From a checkpoint of a small image diffusion model.
Training: soap at rate 0.0027, 19300 steps, batches of 128.
Rows from block 4, named by matrix and row number. Rows with one number belong to one neuron. Each number is 128 + 24 x the weight over its row's rms, rounded and kept within 0 to 255. All counts start at 0. After the name is the row's rms in percent of the matrix's.
# gate: MLP gate (model.blocks.4.mlp.gate.weight, 384x192), inputs 0-63
# fc1: MLP up (model.blocks.4.mlp.fc1.weight, 384x192), inputs 0-63
# fc2: MLP down (model.blocks.4.mlp.fc2.weight, 192x384, transposed), outputs 0-63
gate.238 073 [150 123 140 159 142 123 108 117  87 136 122 146 133  95 140 128 118 160 130 132 100 122 169 105  93 119 122 184 128 143 145 141 173 126 131 101  78 126 149  87 124  97 128 141 164 130 103 128 120 148 162 100 119 143 143 122 134 121 133 117 116 133 154 126]
gate.239 079 [157  94 119 109 134 141 109 155 117 168 127 106 158 151 128 177 114  90 130 161 138 153 126 107 147 143 103 158 116 107  97 108 132 149 148 115 133 162  94 127 148 145  93 148 157 124 131 111 176 131 122  93  91 168 122 124 122 169  92 151 120 154 133 137]
gate.240 110 [183 132 134 163 157 115 174 121 117  90 118 112  99 119 117 107 155 146 137  92 136 100 125 119 147 130 130 138 175 100 111 135 151 133 125 124 111 117 157 166 149 135 121 176 124 136  98 141 113 120 107 168  77 130 127 148 135  98 121 127 123 130 106 126]
gate.241 094 [112 107 106 169 131 148 109 124 108 154 118 174 137 114 139 140 133 133 101 161 105 109  83 142 152 101 198 140 105 134 156 105 114  76 154 115 149 136 126 132 139 136 139 134  80 125 105 120 158 111 141 110 190 171  88 175  97 138 104  98 156 117  79 161]
gate.242 128 [148 111  92 127 105 108 125 127 115 152 149 124 103 142 110 113 127 145 162 175 159  72 114 141 134 144 149 142 117 156 104 108 144 144 143  98 156 118  81 121 106  71 113 124 136 160 111 124 144 139 127 146 116 136 106 168  98 124 143 102 115 102 114 145]
gate.243 087 [122 132 120 144 116 152 111 124 130 102  89 111 137 130 125 147 128 159  83 147 134 133 139 143  95 149 123 177  80 108 129 125 132 143 150  97 156 122 145 116 130 110 111 145 133 124 149 121 117 103 138 100 146 139 156 152  92 124 131 119 138 115 152 139]
gate.244 122 [151 135 104 134 110 148 129 109 138  93 104 132 102 153 146 142 138 146 134 123 122 175 149  82  94 136 156 103  94 102 120 154 119 135 146  96 127 155  99 122 103 107 115  98 122 185 123 170 107 123 125 156 128 124 122 131 122 136 157 144 112 129 146 103]
gate.245 095 [133 116 111 116 162  90 103 119 151 141 188 127 132 181 125 132 115 139 145 132 114 149  92 156 152 152 125 132 112 131 112 106 138 155 118  86 139 117 105 119 139 147 118 143 148 123 142 150 162  86 148 123 132 109  80 111 102 102 107 173 119 172 134  98]
gate.246 100 [149 161 160 120 126 109 128 167 105 124 120  96 140 109 111  96  86 102  94 147 116 146  88 110 146 150 163 162 146 116 138  99 145 112  99 102 103  80 130 120  88  72 164 115 143 123 113 121 166 107 125 150 129 119 165 113 128 160 126  90 137 104  95 115]
gate.247 088 [ 92 154 145 130 165 159 102 140 128 178 175 150 148 132 182 110  90 121 110 127  96 155 126 167 114 127 136 185 112 139 143 147  84  88 138  91 141 139 105 109  89 127 106 133 123  83 144 150 114 152 161 133 118 183  82 105 120 172 130 107 141 117 166 107]
gate.248 069 [ 82 104 108 125 111 116 100 175 112 124 123 155 130  97 153 111  84 139 123 136 105 119 102 107 114 143 146 116 113 156 156 119 140 127 132 132 118 142 143  77 118 118 118 135 146  72 135 123 182 128 129 118 119 142 143 136  96  89 129 146 131 155 124 100]
gate.249 074 [119 109 133 146  94  94 121 133 138 134 109 141 149  78 142 161 103 149  70 160 147 153 157 117 130 137 132 110 142 146  81  79 180 139 172 101 121 156 141 159 138  91 127 111  86 149 103 143 143 124 114 104 133 122 125  83  98 135 139 146 155 150 131 125]
gate.250 044 [143 166  86 153 152 130 128 159 153 108 144 136 114 178 107 127 119 147  87 132 125 182 172  79 114 136 146 145 110 126  81  79 142 106 185 153 159 129 151 150 140 169 116 114 128 167 115 138 122 131 122 115 137  92 133 120 156 112 140 130 146 115 151 152]
gate.251 067 [145 110 126 131  83 152 127 162 134 121 123 119 124 144 169 112 143 142 121 139 134 139 172  65 107 130 136 137 122 142 102 143 143 129 125 121 150 109 159  82 109 126 108 142 175 101 134 136 142 137 105 148 115 142 164 125 147 127 139 159 136 112 129 133]
gate.252 080 [109 112 144 180 124 138 150  75 126 159 106 150 104  92 147 167 113 164  69 157 143 173 127 150 114 107 134 166 140 144 102 128 117  98 161  98 146 141 139 134 127 101 155  97  96 167 115 144 144  76 119  91 106 140 142 129 133 110  88  98 144 102 129 115]
gate.253 088 [142 165 119 156  98 110 125 144  94 131 102 105 129 128 109 118 143 152 104 158 135 167  96 153 159 115 146 148  95 153 112 134  73 106 152 128 123 130  98 162 128 113 118  69 165 111 139 146 116 109 152 115 125 118 110 106 134 182 125 104 208 113 118 147]
gate.254 123 [103 114 105 123 115 108 149 118  87 122 124 182 146 141 154 133 126 128 100 139 132  96 161 173 140 147 179 144 133 140  87  84 112 114 101 112 132 102 129 116 122 127 123 159 107 150 118 128 167 120 130 147 108 142 158 158 106 139 110 159  97 114 130 116]
gate.255 092 [137 143 120 153 165 163 139 116 118 144 120 149 123 115 101 131 124 151 121 183 103 118 100 161 118  94 159 152  96 161 121 106 137  97 125 116 102 122 117 132 123 133 137 127 127 135 165 152  89 116 154 134 151 177 141 147 112  92 127 145 153 109 146 155]
gate.256 101 [118 120 145 124 158  63 141 159 139 129 111 124 110 132 142 123  84 134  93 166 140 135  91 122 110 164 168 159 113  93 100 104 118  62 100 104 166 122 119 135 138 128 111  69 161 102 134 122  93 189 112 140  96 161 128 190  98 167 128  97 133 144 132 126]
gate.257 041 [123  91 117 140 106 130 137 149 112 124 117 166 126 124 117 172 124 125  85 189 118 133 161  94  91 133 128 168 120 128 126  97 119 144 119 152 128 177 164 127  95 123 183 127 108 154 147 136 124 107 116 114 117 107 154 112 158 105  99  96 101 125 127 121]
gate.258 194 [148  85 106 109 117 113  91 141 114 136 132 115 125 110 146 133 184 121 150 157 121  81 145 119 136 120 165 159 119 142 114  87 167 102 161 150 144 164 145 128 165 138 129  85 142  93 118 153 135 122 123 113 138 161 151 140 107 154 107 179 114 137 119 115]
gate.259 043 [144 156 131 165 113 146  69 113 114 111 139 124 111  99 124 136 158 131 102 128 111 137 176  59 133 106 156 169 159 125 119 119 119 137 132 150 149 110 110 113 129  97 118 105 143 179 103 136 149 110 156 152 123 122 124 163 140 125 145 126 113 165 129 141]
gate.260 118 [106 107  68 121 131  83 107 121 113 115  97 113 133 119 112 139 122 113 179 134 131 138 146 135 109 123 171 141  96  79 128 127 104 136 129 104 167 143 129 104 159 143 149 129 134 154 187 128  72 140 128 122  80 142 134 115 150 158 132 128 111  99 134  88]
gate.261 122 [129 139 129  92 132 135 109  89 131 127 171 115 116 129 112 103 123 130 169 156 132 126 119 124 135 103 202 154  94 125  93 111 138 143 160 145 129 105  79 137 119 151 143 118 143 142 143 121 119 124 133 177 143 105 126 146 102 138 119 116 130 153 134 136]
gate.262 110 [145 131 122 121 118 134 128 116 135 101 110 186 156 146 186 123 131 144 120 162 108 152 116 139 166 145 133 185  70 168  91 127 129 147 128 117 149  85 173 153 132 112 129 148  79 119 150 155 124 109 150 110 118 155 135 132 145 133 102 157 128 119 120 112]
gate.263 111 [135 108  93 100 117 135 124 131 118 106 114 122 158 150 126 118 148 121 131 118 124 161 131 147 123 146 115 174 151  93 120 113 109 143 113 115 154 130 121 149 147  99 120 167 173 106 161 159 118 123 130 145 102 170 130 131  49 104 184 147 148 116 144 120]
gate.264 098 [146 117 105  78 135 108 145 133 139  87 123 146 133  96  98 119 108 179 126 159 150 161 136  92 143 168 134 186 112 106 138  98 157 162 148  97 121 133  98 146  95 145 169 133 162 150 157 119 166 160 121 128  74 146 116 149  99 167 100 125 157 167 114 137]
gate.265 067 [110 138 162 130 155 131 117 135 122 141 122 113 108 127 141 135  96 140  84 128 111 171  43 133 167 110 143  82 135 117 136 160 132 135 125 131 163 129 128 172 120 117 142 115 116 136 114 141 140 126 144 115 136 121 118 128  97 127 139 149 100 144 112 126]
gate.266 095 [161  99 103 137 103 142 124  96 113 110 123 157 148  97 111  81 114 106 134  98 121 124 133 125 103 122 151 143 138 106 122 117 146 134  88 152 154  87 130 145 162 147  93 140 167 117 166 163  81  95 119 150 103 153 158 118 125 169 169 123 144 102 174 177]
gate.267 095 [120 118 131 113 151 143 129 134 105 137 110 147 102 113 127 124 118 140 123  98 142 157  84 139 158 141 116 139 144  98 123 175 133 125 132 168 131 181 165 131 116  92 127  99 149 132 115 133 148 104 134 104 122  99 124 127 108 164 124 168 158 124 122 104]
gate.268 061 [116 143 106 138 109 112 127 123  80 159 126 134 136 130 111 113 106 102 149 121 116 142 118 130 139 125 114 176 158 133 123 118 148 137 120 132 140  94 135 133 156  84 164 138 105 116 114 107  81 137 153 130 149 138 186 125 149 126  93  87 113 118 121 150]
gate.269 082 [114 167 148 114 124 136 104 130 158 142 152 114 185 158  97 115 143 171 133 132 134 103  89 122 104 121 172 118  98 117 117 100 123 135 115 134 123 107 110  90 127  77 134 127 158  77 149 133 173 144 122  83 139 164 109 128 149 150 121 145 115 121 113 151]
gate.270 116 [106 150 109 127 130  96  55 117 121 124 123 132 116 144 109 104 108 145 108 148 104 125 103 134 102 104 136 134 127 145 152 130 139 113 141 118 129 104 165 163 100  89 150 144 124 163 166 119 139 121 124 126 150 136 100 161  93 125 123 109  56 119 131 127]
gate.271 111 [151 128 105 122 134 117 154 112 128 105 125  81 157 142 140 138 128 155 122 106 155 122  60 128 122 138 111 133 135 118 155 134 120 112 153  97 139 136 151 138 132 153 133 122 123  87 115 111 137 129 118 120 150 121  82 103 144 139 137 130 109 166 115 169]
gate.272 061 [135 125 152 106 161 103 131 122 105 140  93 126 138 167 114 145 137 146 116 127 139  94  87 117 124 151 165 109 163 109 120 125 116  92 153 122 104 185 147 146 194 144 111  97 166  92 110 139  97 163 133 146 133 114 131  91 177 148 122 144 139 138  83 123]
fc1.238 076 [157 162 124 125 151 177 112 117 101 167 130 138 112 100 153  85 105  98 129 160  77 124 177 172 117 108 140 157 134  79 171 153 159 112 127 114 115  95 115 128  79 149 124 128 176 141 171 112 109 143 105 133 128 182 115 120 150  69 117 104 130 107 177 117]
fc1.239 055 [143 152 132 108 127 128 106 145 114  87 122 136 149 130 168 135  92  88 114 150 127 155 122 113 114 107 146 164 118 120 120  94 119 159 146  91 160 120 108 129 163 145  79 133  98 147 144 136 167  85 142 118 127 147 136 147 151  98 110 192 133 122 141 121]
fc1.240 120 [ 84 123 131 108 121 140  80 121 135 154 131 136 149 149 111 155 123 100 131 148 114 134 123 136 113 132 127 144  96 137 155 139 121 130 131 132 133 154  82 118 105 107 126  72 137 116 160 139 141 140 159  86 177 124 153 107 136 164 139 132 142 134 126 120]
fc1.241 066 [104 186 144 150 126 159 155 135 166 116  89 169 165 138 147 146 122  90 143 122  99 120 167  82 140 125  77 173 120 156 103 125  98 116 186 159 141 106 168 116 135  92 140 144  91 161  91 114  98 101 107 123 160 126 107 128 123 116 127 115  96 103 166 114]
fc1.242 112 [184 115 103 143 158 144 112 117  94 117 117 158  98 140 121 134  93 153 129 129 180 119 100 127 166 151 155 130 127 138  59 150 131 142 127  86 127 119 110 149 103 101 111 109 124 156 119 135 170 140 154 126  99 104 110 157 109 121  94 160 112 113 126 128]
fc1.243 086 [119 145 103 111 148 133 137 129 116 152  93 120 128 116 166 155  96 114 179 154 109 107 137 115 102 126 117 152  98 107 135 169 142 156 108 171  90  94 117 118 100  82 111 115 112 114 166 155 139  97 144 135 131 149 144 103 122  96 129 152 159 169 123 158]
fc1.244 106 [137 153 157 167 175  97 133 121 133 121 144 140 156 105 128 138 116 135 108 106 111 126 106 131 170  93 126  82 151 117 122 138  97 150 115 136 122 123 127 121 110 142 128 162 114  73 134  84 157  91  97 107 124 131 164 107 122 108 121 150 177 133 134  85]
fc1.245 073 [ 97 148 134 192 102  96 115 126 120 132  96 122 124 111 160 120  52 144 140 159 123 104 124 116 120 121  90 159 128 114  93 155 134 142 136 112 133  92 132 111 148  94 146 114  73 150  89 150 133 150 152 156 120  85  98 123 117 162 110 137  83  67 140 119]
fc1.246 098 [154 157 163 123 170 162 116 136 120 128 130 115 136 146 140  73  94 129  93 139 159 115  73 158 111 156 100 177 119  90 135 124 122 146 143  84 123  94 155 123  95 113 156 125 140 138 143  95 146 114 131 146 129  96 127 111 129 128 119 129 160 149  93  98]
fc1.247 099 [127 139 119 126 129 141 140 143 125 118 133 127 124 125 141 139  75 127 169  88 113 147 165 141  98 115 112 130 160 113 125 155 133 130 124 102 127 121 141  83 163 121 149 100 137 139 154 140 162 144 171 139 126 186 111 126 143 126 158 143  85 156 118  83]
fc1.248 046 [ 90 150 108 148 136 125 140 172 124 122 160 163 133  71 145 118 139 144 138 138 176 110 131 100 124 125 134 163 139 128 123  99 141 120 145 112 160 152 113 104 127  97 138 101 152 115 116 148 166 142 128 125 121 133 154 142 140 122 143 139 117 167 112 111]
fc1.249 064 [146 135 145 150 104 118 106 101 151 130 148 108 138 110 144 133  86 135 122 129 136 135  67 138 108 103 143 108 182 135 113 101 106 113 133  83 140 121  93 170 124 146 123 135  89 127 142 113 152  98 104 108 127  67 101 102 136 150 125 139 184 177 128 137]
fc1.250 053 [118 125 102 169 177 155 182 139 142 118 114 156  98  76  88  96 116 134  86 102 144 124 132  82 114 160 118 154 122 137 144 114 131 147 141 130 137 115 161 101 133 120 149 123 109 127 110 110 148 130 157 128 146 147 136 137 154 125 110 125  89 128 122 101]
fc1.251 069 [146 118 139 138 106  98 124 157  97 144 102 115 103 135 171 103 131 120 140 152 131  54  85 128 114 116 163 120 120 162 156 127 122 102 107  72 118 113 136 113 124  89 125 135 165  93 169 136  81 119  79 145 124 108 131 134 135 134 158 137 150 144 115 148]
fc1.252 071 [120 173 122 111 113 139 115 136 132 135 101 116 153 135 109  93 147 137  91 137 178 145 167 122 102 101 121 134 136 122 123 132 119 121 141 134 160 143 146 138 173  85 132 120 112 142  92 126 104 126 108 109 137 114 148 166 108 136  84  50 123  68 122 174]
fc1.253 102 [118  97 131 123 142 139 173  88 169  95 140 142 128 104 142 115 148 146 118 104 138 112 181 121  81 133  97 111 143 111 110  97 143 179 116 141 160 145 131 102 156 120 151 162  81 129 104 117 106 118 103 126 130 147 140 125 146  60 125 109  83 108 127 133]
fc1.254 134 [136 158 132 146 124 153  72  94 162 173 138  98  73 155 109 131 151 115 133 143 147 107  93  89 150  98 100 131 121  98 162 141 146 151 111 105  96 119 105 124 160 141 130 102 159 120 130 139  97 142 149 119 149 123 122  79 151 100 157 133 131 146 127  98]
fc1.255 100 [127 122 164  90  98 113 136 135 110 133 138 102 148 157 134 117  99 108 170 104 133 136 126 134 120 129  74  96 166  85 114 133 116 157 114 111 111 131 133 105 129 104 124 120 155 142  93 101 120 161 109 131 115  95 117  98 121 178 136 102 134 134 116 116]
fc1.256 119 [126 131 134 135 160  56 149 148 160 116 112 107 100 138 185 135 100 154 105 174 136 100 104 114 104 148 153 142 125 124 112 107  96 107 113 114 151 108 118 108 135 150 137  58 110 125 108  90 112 164  84 166 114 157 128 180 141 166 133 100 132 139 170 134]
fc1.257 048 [ 86 168 127 165 145 129 136 104 136  79 123 176 159 127  72 101 135 143 140 128 128 165 151 110 152 128 123 118 159 143 106  77 117  99 166 129 118 128 111 145 176 147 106 127 104 149  93 157 108 136 157 163 107 146 143 118 156 141 133 138 108  79 122 152]
fc1.258 139 [103 173 116 158 125  95 153 112 133 104 105 164 148 136  96 121  75 145  94 139 122 150  88 124  96 151 136 146 129 132 126 102  86 148 132 145 120 139 112 156 125 123 127 171  68 158 121 104 138 149 131 131 105  65  78 137 136 136 138  98 130 127 155 154]
fc1.259 049 [103 153 125 160 141 116 100 140 120  89 149 154 105 106  89 127 161 140  92 122 145 156 183  60 136 137 161 157 114 130 146 123 127 169 170 137 150 126 102 109 150  87 129 103 153 161 104 153 174 117 166 152 128 135 124 132 157 123  84 137 105 156 129 140]
fc1.260 117 [109 166 145 190 141 157  98 149 142 152 179 157 151 134 117 118 137 124  72 153  99 128  93 125 128 165 177 167 185 163  66  81 153 120 119 106 129 109 108 134 156  86 145 167 147  93 107 130 136 135 124 158 132 150 128 138 151  97 131 117 124 175 116 151]
fc1.261 132 [138  77  99 154 124 135 100 129 158 141 120 179 128 149 134 155  80 132 116  94 147 140 131 150 155 138  69 128 157 108 109 138 132 135 114 101  97 111 163 153 115 177 128 168 139 105 147 122  97 118 123  92  98 140 118 116 105 175 131 179 164 114 138  91]
fc1.262 125 [149 148  85 116 151  87 141 119 151 118 111 113 126 120 153 142 145 136 167 139 129 129 138 109 152 143 100 137  86 135  87 125 150 117 143 118 140 155 183 159 145 137 146 120 103 140 112 153 106 135 163  87 138 120 141 140 110 106  98 148 129 134 124 134]
fc1.263 116 [130 118 131 145 137 111 123 108 150 148 165 140 112 121 138 140 111 165 124 150 149 102 137 105 103 132 119  46 140 144 131 161 122 119 128 150 113 119 185 148 112 148 144 106 129 136 101 137 126 163 129  88 146  72  90 126 133 142  97 155 111 105 123 126]
fc1.264 082 [127 135 114 118 119 111 120 164 146  92  97 145 143 116 137 120 107 160 142 136 161 164 140  91 122 163 102 164 110 108 139 139 142 143 161  93 150 138 114 151  81  97 142 125 139 190 100  90 140 132 124 110 100 129 131 141 113 168 110 127 159 183 104 133]
fc1.265 066 [143 117 156  84 169  69 178 149 126 161 124 129 186 128 120 111 100 112 114  71 164 160 129 132 146 125 128 162 119 119 119 114 140 169 123 130 114 170  87 173 104  87 152 129 110 107 116 117 107 163 143 135 107 104 131 123 121 125  76 149 109 115 110 116]
fc1.266 103 [165 127 135 136  86 152  68 121 123 141  91 125 113 141 182 161 146 128 161  92 153 156 158 158 115 122 136 121 122 101 134 186 113 136  94 158 124 103 113 120  93 141  93 151 165 111  96 165 140 115 108 155 110 119 169 140 127 136 139 133 118 162 155 115]
fc1.267 097 [113 113 134 162 142 172 127 140 113 141 118 146 146 128 110 107 130 133  85 129 144 131  95 134 165  95 112 145 153 105 152 159 150 111 137 183 103 123 170 130 115 107 144  91 108 149 147 123 147 121 149 110 147 132 103 130 146 141 146 129 139 109 150 117]
fc1.268 060 [106 134 112 116 114 122 146 106 105 108 149 108 173 137 138 144  79 112 136 118  73  60 107 155 118 160 173 147 119 138 123 163 148 136  66 119 142 101 125 154 148 124 147 142 140  87 147 120  86 161 164 129 158 150 158 104 127 129  65 143 174 142 141 132]
fc1.269 083 [ 98  84  85 166 121 128 123 127  93 137 120 152 104 154 156 111 104  88 108 136  92 164 116 105 127 116 122 133  88 129 122 107 152 107 124 122 154 127 146 152 131 143  88 124 101 127 133 126 141 122 129 133 191 106 152 129 127 138 131  90 137  88 151  89]
fc1.270 122 [149 142 100 120 130 138 191 141 159 124 148 113 122  69 111 142 121 119 125 121 132  83 158 131 175 166 119 141 106 117 104 111 121 124 115 143 111 141 113 124 171 177 118 135 171 143 110  91 115 113 122 144 104 175 155 108 175 104 134 138 169 116 139 155]
fc1.271 080 [ 86 105 138 111 132 162 149 161  98 119 137 123 117  82 135 143 161 157  93 149 165 149 116 151 146 157 112 121 104 130 163  92  90 128 154 142 138 104 150 167 148 131 156 152 135 110 149 116 123 203 144 123 140 112 139 135 103 125 165 120 112 117 154 112]
fc1.272 063 [130  99 132  81 141 126 127  89 173 135 137 108 117 157 132 179  84  96 144 137 120 113 170 115 108 156 126 153 168 122 104  87 119 145 150 134 127 165 112 153  95 115 113 153 130  85 150 121 117 152 117 120 119 152  89  94  98 122 148 178 126 144 115 118]
fc2.238 075 [132 163 125 119 144  95 116 143 126 160 140 121 193  90 156 115 122 127 142 111 121 181 120 107  97 141  73 157 117 162 114 140 116 119 106 162  97 159 140  96 119 168 129 163 110 152 141 104  82  93 130 156 134 160 122  90 130 117 149 159 113 139 110 120]
fc2.239 066 [145 115 125  96 121 159 131 130 156 134 109 156 118 158 121 158  99 123 110 166 113 130 114 114 138 105 126 150 127 126 102  72 175 133 142 147 117 139 148 121 121 165 128 158  68 133 116 195 175 104 114 140 151 129  96 148 117 121 153 197 136 105 122 111]
fc2.240 087 [119 181 124 135 136  91 120 119 150  97 151  86 131 105 127 158 169 122 139 108 124 101 152  73 126 132 112 120 145 158 165 122 144 113 141 127 141 143 145 131 144 165 103 150 103 133 145 111 156 122 149 109 158 145 162 112 154 111 116 124 123  94 121 141]
fc2.241 089 [112 135 113 130 117  93 105 131 163 106 113 131 127 166 195 164 134  79 137 137 133 157 106 112 116  64 140 138 142 122 114 109 144 142 129 165 149 175 141 131 135 169 119 146 108 146 161 105  83 133 180 136 119 159 110 138 128 109 160 140  64 117 139 142]
fc2.242 142 [107 109 113 151 106 127  98 161 115  98  97 140 144  96 104 149 102 144 158 166 142  94  98 128 132 122 118 163 135 151 103 129 159 110 172 127 138 146 107 175  98 161 123 103 151 128 136 159 113 136 123 118 106  83 170  95 131 133 165 164 126 152 143 124]
fc2.243 106 [143 141 137 160 103  94 157 129 121 151 104 123 171 105 121 158  98 163  97 120 155 153 132 130 147  81  98 167 102 133 126 121 140 129 113 146  99 135  95 129 143  84 157 126 126  80 129 118 104 108 114 127 143 172 140 149 143 141 143 151 150 104  83 121]
fc2.244 116 [168 120 143 154  90  85 128 182 107 145 165 133 166 112 127 147 140 115 104 122 153  99 190 105 126 158 129 132 146 104 141 129 112 175 140 199 121 109 148  85 133 133 136 173 116 112 108 117 172 119 156 126  99 110  95 128 195 108 130 138 164  71 136 140]
fc2.245 101 [145 141 107 179 186 113 131 102  74 126 162 122 155 116  94 107 146 104 117 113 171 107 121 139 130 122 123 136 147 101 139 131 142  98 130 132  92 114 102 118 102 139  99 166 125 132 159 110 114 109 111 129 143 139 131 119 118 111 119 165 130 165 141 127]
fc2.246 080 [130  81 115 131 125 155 118 122 118 141 121 101 162 103 121 128 117 154 109 100 122  65 117 153 111 131 128  77 167 122 103 148 140 116 117 125 121 123 101 165 152 100 152 108 147 150 142 174 167 142 114 112 151 136 123 135 115 117 127 144 132 131 138 160]
fc2.247 092 [145 152 102 166 146 126 141 148 141 148 163 114 118 136 111  86 140  96  84  83 157 123 111 106 136 145  83 152 135 139 173 106 150 125 136 193 126 157 140 106 140 131 137 130 137 149 106 150 103  80 172 116 128 136 140 135 130 126 153 134  96 141  80 170]
fc2.248 054 [143 137 122 167 103  96 155 138 182 141 123 182 115 156 149 179 145 130 104 155 160 146 106  95 122  94 144 199 128 108 127 102 154 119 125 160 153 162 125  96 116 122 134 152  92 101 128 125 109 117 142 116 122 158  94 101 124 139 141 196 108  97 131  97]
fc2.249 072 [117 143 101 128 131  99 116 153 115 153 110 138 139 143 140 135 123 168 169 126 166 162 136  69 127 113 118 188 118 150 167 130 126 137 133 174  98 158 135 130 106 112 104 166 147 147 116 166 150  92 131 117 132 139 120 115 172 156 138 156  66 159 133 119]
fc2.250 047 [135  82 151 114 131 161 145 106 146 142 127 123 157 175 149 160 127  69 116 129  88 148  70 183 118 104 118 120 134  89 111 145  95 129 120 184 138 172 127 118 150 139  89 109 133 123 155 128 101 154 105 124 118 116  84 129 121  99 157 156  98 103 138 103]
fc2.251 063 [135 153 111 127 127 159 144 119 143 153 107 128 174 160 106 133 137 147  93 123  88 194 161 114 151 140  85 145 150  83 111 104 165 137 153 156  98 138 140 112 128 125 142 149  92 142 127 121 132  94 140 121  98 140 123 142 160 108 119 142 110 129 134 123]
fc2.252 087 [109 135 110 124 140 176 117  92 139 110 115 122  83 152 140 121 160 131 132 157 106 127  86 128 112 112 143 125 136 116 120 134 103 129 108 100 133 172 120 155 124 148  91 111  97 120 106 107 156 106 144 122 131  74  59 145 119 142 143 119 128  89 131 104]
fc2.253 083 [122 148 167 157 124 115 106 139 127 137 121 109 111 156 141 113 118 131 133 160 119 136 107 154 173 111 137 147 139 110 120 132 104 111 121 103 135 167  96 140  87 162 129 119  87 104 126 134 133 150 155 162 150 113 101 118 128 134 135 127 154 157 103 137]
fc2.254 123 [147 147 103 139 133 143 138 152 151 130  68 160 113 139 129 114 146 115 100 143 119 108 159  90  99 145 139 122 145 128 120 123 164 126 135 136 123 100 123 150 153 120 116 140 123 139 126  93 161 113 109 123 120 147 154 125 120  89 124 174 108 125 146 161]
fc2.255 107 [133 149 104 143 156 162 123 116 155 142 137 133  57 109  92  82 138 149 147 162 100  99  49 141  89  87 162 118 131 129 118 120 106  90 144 110 124 101 128 128 150 131 114 104 119 140 102 136 142 121 117 121 104 145  91 122 106 113 110 128 166 139 143 135]
fc2.256 094 [105  86 143 122 117 123 143 110 126 142 154 108 157 149 129 151 111 128 144 101 111 144 135 150 165 123 122  79 116 115 144  93 148 152 103 125 134 138 150  91  55 137 128 144 168  95 137 156 158 100 154 140  98 123 136  91 126 122 143 119  87 102 171 104]
fc2.257 041 [143  93 145 129 123 133 148 110 187 153 104 173 133 116 135 148 103 105 132 150 121 114  84 184 127 138  86 134 144 101 142 142 116 109 140 157 126 212 154 108 110  96 112  88 125  81 145  76 110 138 120 107 145 136 110 104 136 146 138 122 115 102  98  95]
fc2.258 131 [ 82 112 135  98 144  86  98 138 144  94 171 156 143 115 132 122 105 128 120 135 165 129 101 177 126 158 140 122 135 173  96 152 133 159 152 107 128 137 146 101 123 144 129 111 144 163 140 142 123 129  73 119 117 128 103  85 120 118 139 141  78 166 152 108]
fc2.259 044 [135 143 153 112 140 141 108 106 147 157 107 127 166 163 129 142  95 113 127 128 123 106  81 157 131 117  93 132 107 101 117 135 113 104 154 143 137 184 171 138 125 112 115 105 129  73 129  96  83 103 123 137 142 141 139 111 110 137 129 150 122 140 132 120]
fc2.260 119 [ 95 135 135 134 106 140 178 134 152 130 177 153 143 138 122 144 109 136 103 123 117  84 156  99 106 131 157 166 101 141 130 114 133 120 130 171 144 126 160 119 154 118 150 170 131 122 114  99 115 125 119 152 145 127 151 149 131 118 118 166 117 107 100 126]
fc2.261 106 [ 89 138 120 113 151 164  86  92 155 135 142 154 172 107 128 148 125 135 174  85 143 159  96 126 133 127  80 116 108 103 114  83 133 154  98 110 100 165 159 134 145 138 134 139 142 165  99 115 151  72 112 112  93 124 143 124 121 121 116 173  98  97 129 100]
fc2.262 104 [ 87 142 115 139 169 158 131  99 116 127 176 122 131 124 126 108 167 146 124 148 121 102 116 134 140 136 117 130 113 123 115 143 111 163 123 106 141 128 142  72  91  89 130 142 148 133 109 117 165 162 126  99 170 126 114 126  92 115  83 106 155 174 177 112]
fc2.263 108 [119 103 149 124 145 110 105 151 163 139 106 114 152 163 129 130 101 112 162 118 136 165  91 160 111 110 116 105 136 159 144  84 139 125 159 106 166 128 153 178 149 111 122 136 127 144 134 121 111 130 114 132 122 138 161 103 100 148 148 118 139 122 133 120]
fc2.264 083 [122  85 114  83 169 143 114 114 144 100 145 121 149  98 124 117 105 150 123  91 130 110  90 157 159 124 123 116 120 160 133 142 111 104 104 125 115 162 111 159 143 140 125 133 121 137 151 135 138 117 111 107 117  81 142 164 128 107 142 149 136 150 109 140]
fc2.265 055 [131 167 103 175  97 112 119 133 130 121 106 115 147  90 165 168 146 160  96 161 130 153 150  99 148 132  98 141 138 147  97 116 107 160  99 167 171 111 107 126 116  98 135  98 127 155  81 129 109 133 110 132 136 132 136 164 174 123 146 143 131  51 146 130]
fc2.266 083 [120 163 100 149 179 128 134 148 126 118 127 106  96 104  97 138 150 143  90 138 153 132 158  73 153 161 130 145 131  98 112 151 133 155 148 146 114 116 131  88 117 129 145 165 123 107 133 141 141 139 148 138 127  73  94 144 161 150 143 176 120 160 136  79]
fc2.267 081 [111 141 142 138 137 131 125 125  88 132 127 145 119 137 107 121 168 163 126 135 152 139 147 115 114 122 122 121 137 145 119 110 138 112 121  67 111 143 145 137  97 118 172 110 138 126  99 103 144 141  91 114 160  81 177 106 113 199 151 144 143 110 128 132]
fc2.268 056 [137 121 149 120  85 103 151 121 146 141 124 134 143 163 124 145  94 159 108 106 141 151 118 136 127 154 130 164 125 121 128 118 186 156 174 143 119 154 133 102 121 108 166 162 141  96 137 117 113 129 124 100 122 138 132 109 133 118 157 171 119 139 151 117]
fc2.269 092 [148 126 156 150 119  95 131 109 154 162 108 136 163 168 102 149 112 129 102 167 119 132 110 152 136 131 112 109 118  99 129 162 114 117 115 137 104 123 127  69 154  99 151 130 148  59 159  86  73  90 126 113 117 146 123 111 118 119 112 148 137 100 130 131]
fc2.270 106 [ 93 107 101 113 138 140  64 138 117 155 155 148 118 161 115  95 131 122 122 125 119 108  93 187 132 142 146 120 109 143 137 148 136 119 146 105 150 103 118 116  95 117 147 138 111 159 159 155 170  87 129 138 123 159 143 126  84 163 179  95 109  96  77 164]
fc2.271 103 [153 141 160 161 135 139 127 146 145 119 135 114 123 190 103 126  96  76 116 102 173 127  88 113 124 114 102 152 123 100 176 162 171 134 114  99 123 121 132 134 157 136 129 101 142 116 115 143  85 126  87 154 123 161 131 133 155 107 170 100 157 117 109 153]
fc2.272 063 [147 134 133 109 127  69 108 162 162 114  96 131 150 101 169 180  89  76 116 139 109 124 121 148 131  85 117 134 143 121 137 115 157 120 115 173 151 144 145 125  78 149 146 112  93 139 129 117 129  93 173 152 156 147 110 120 150 141 123 126 127 118  98 132]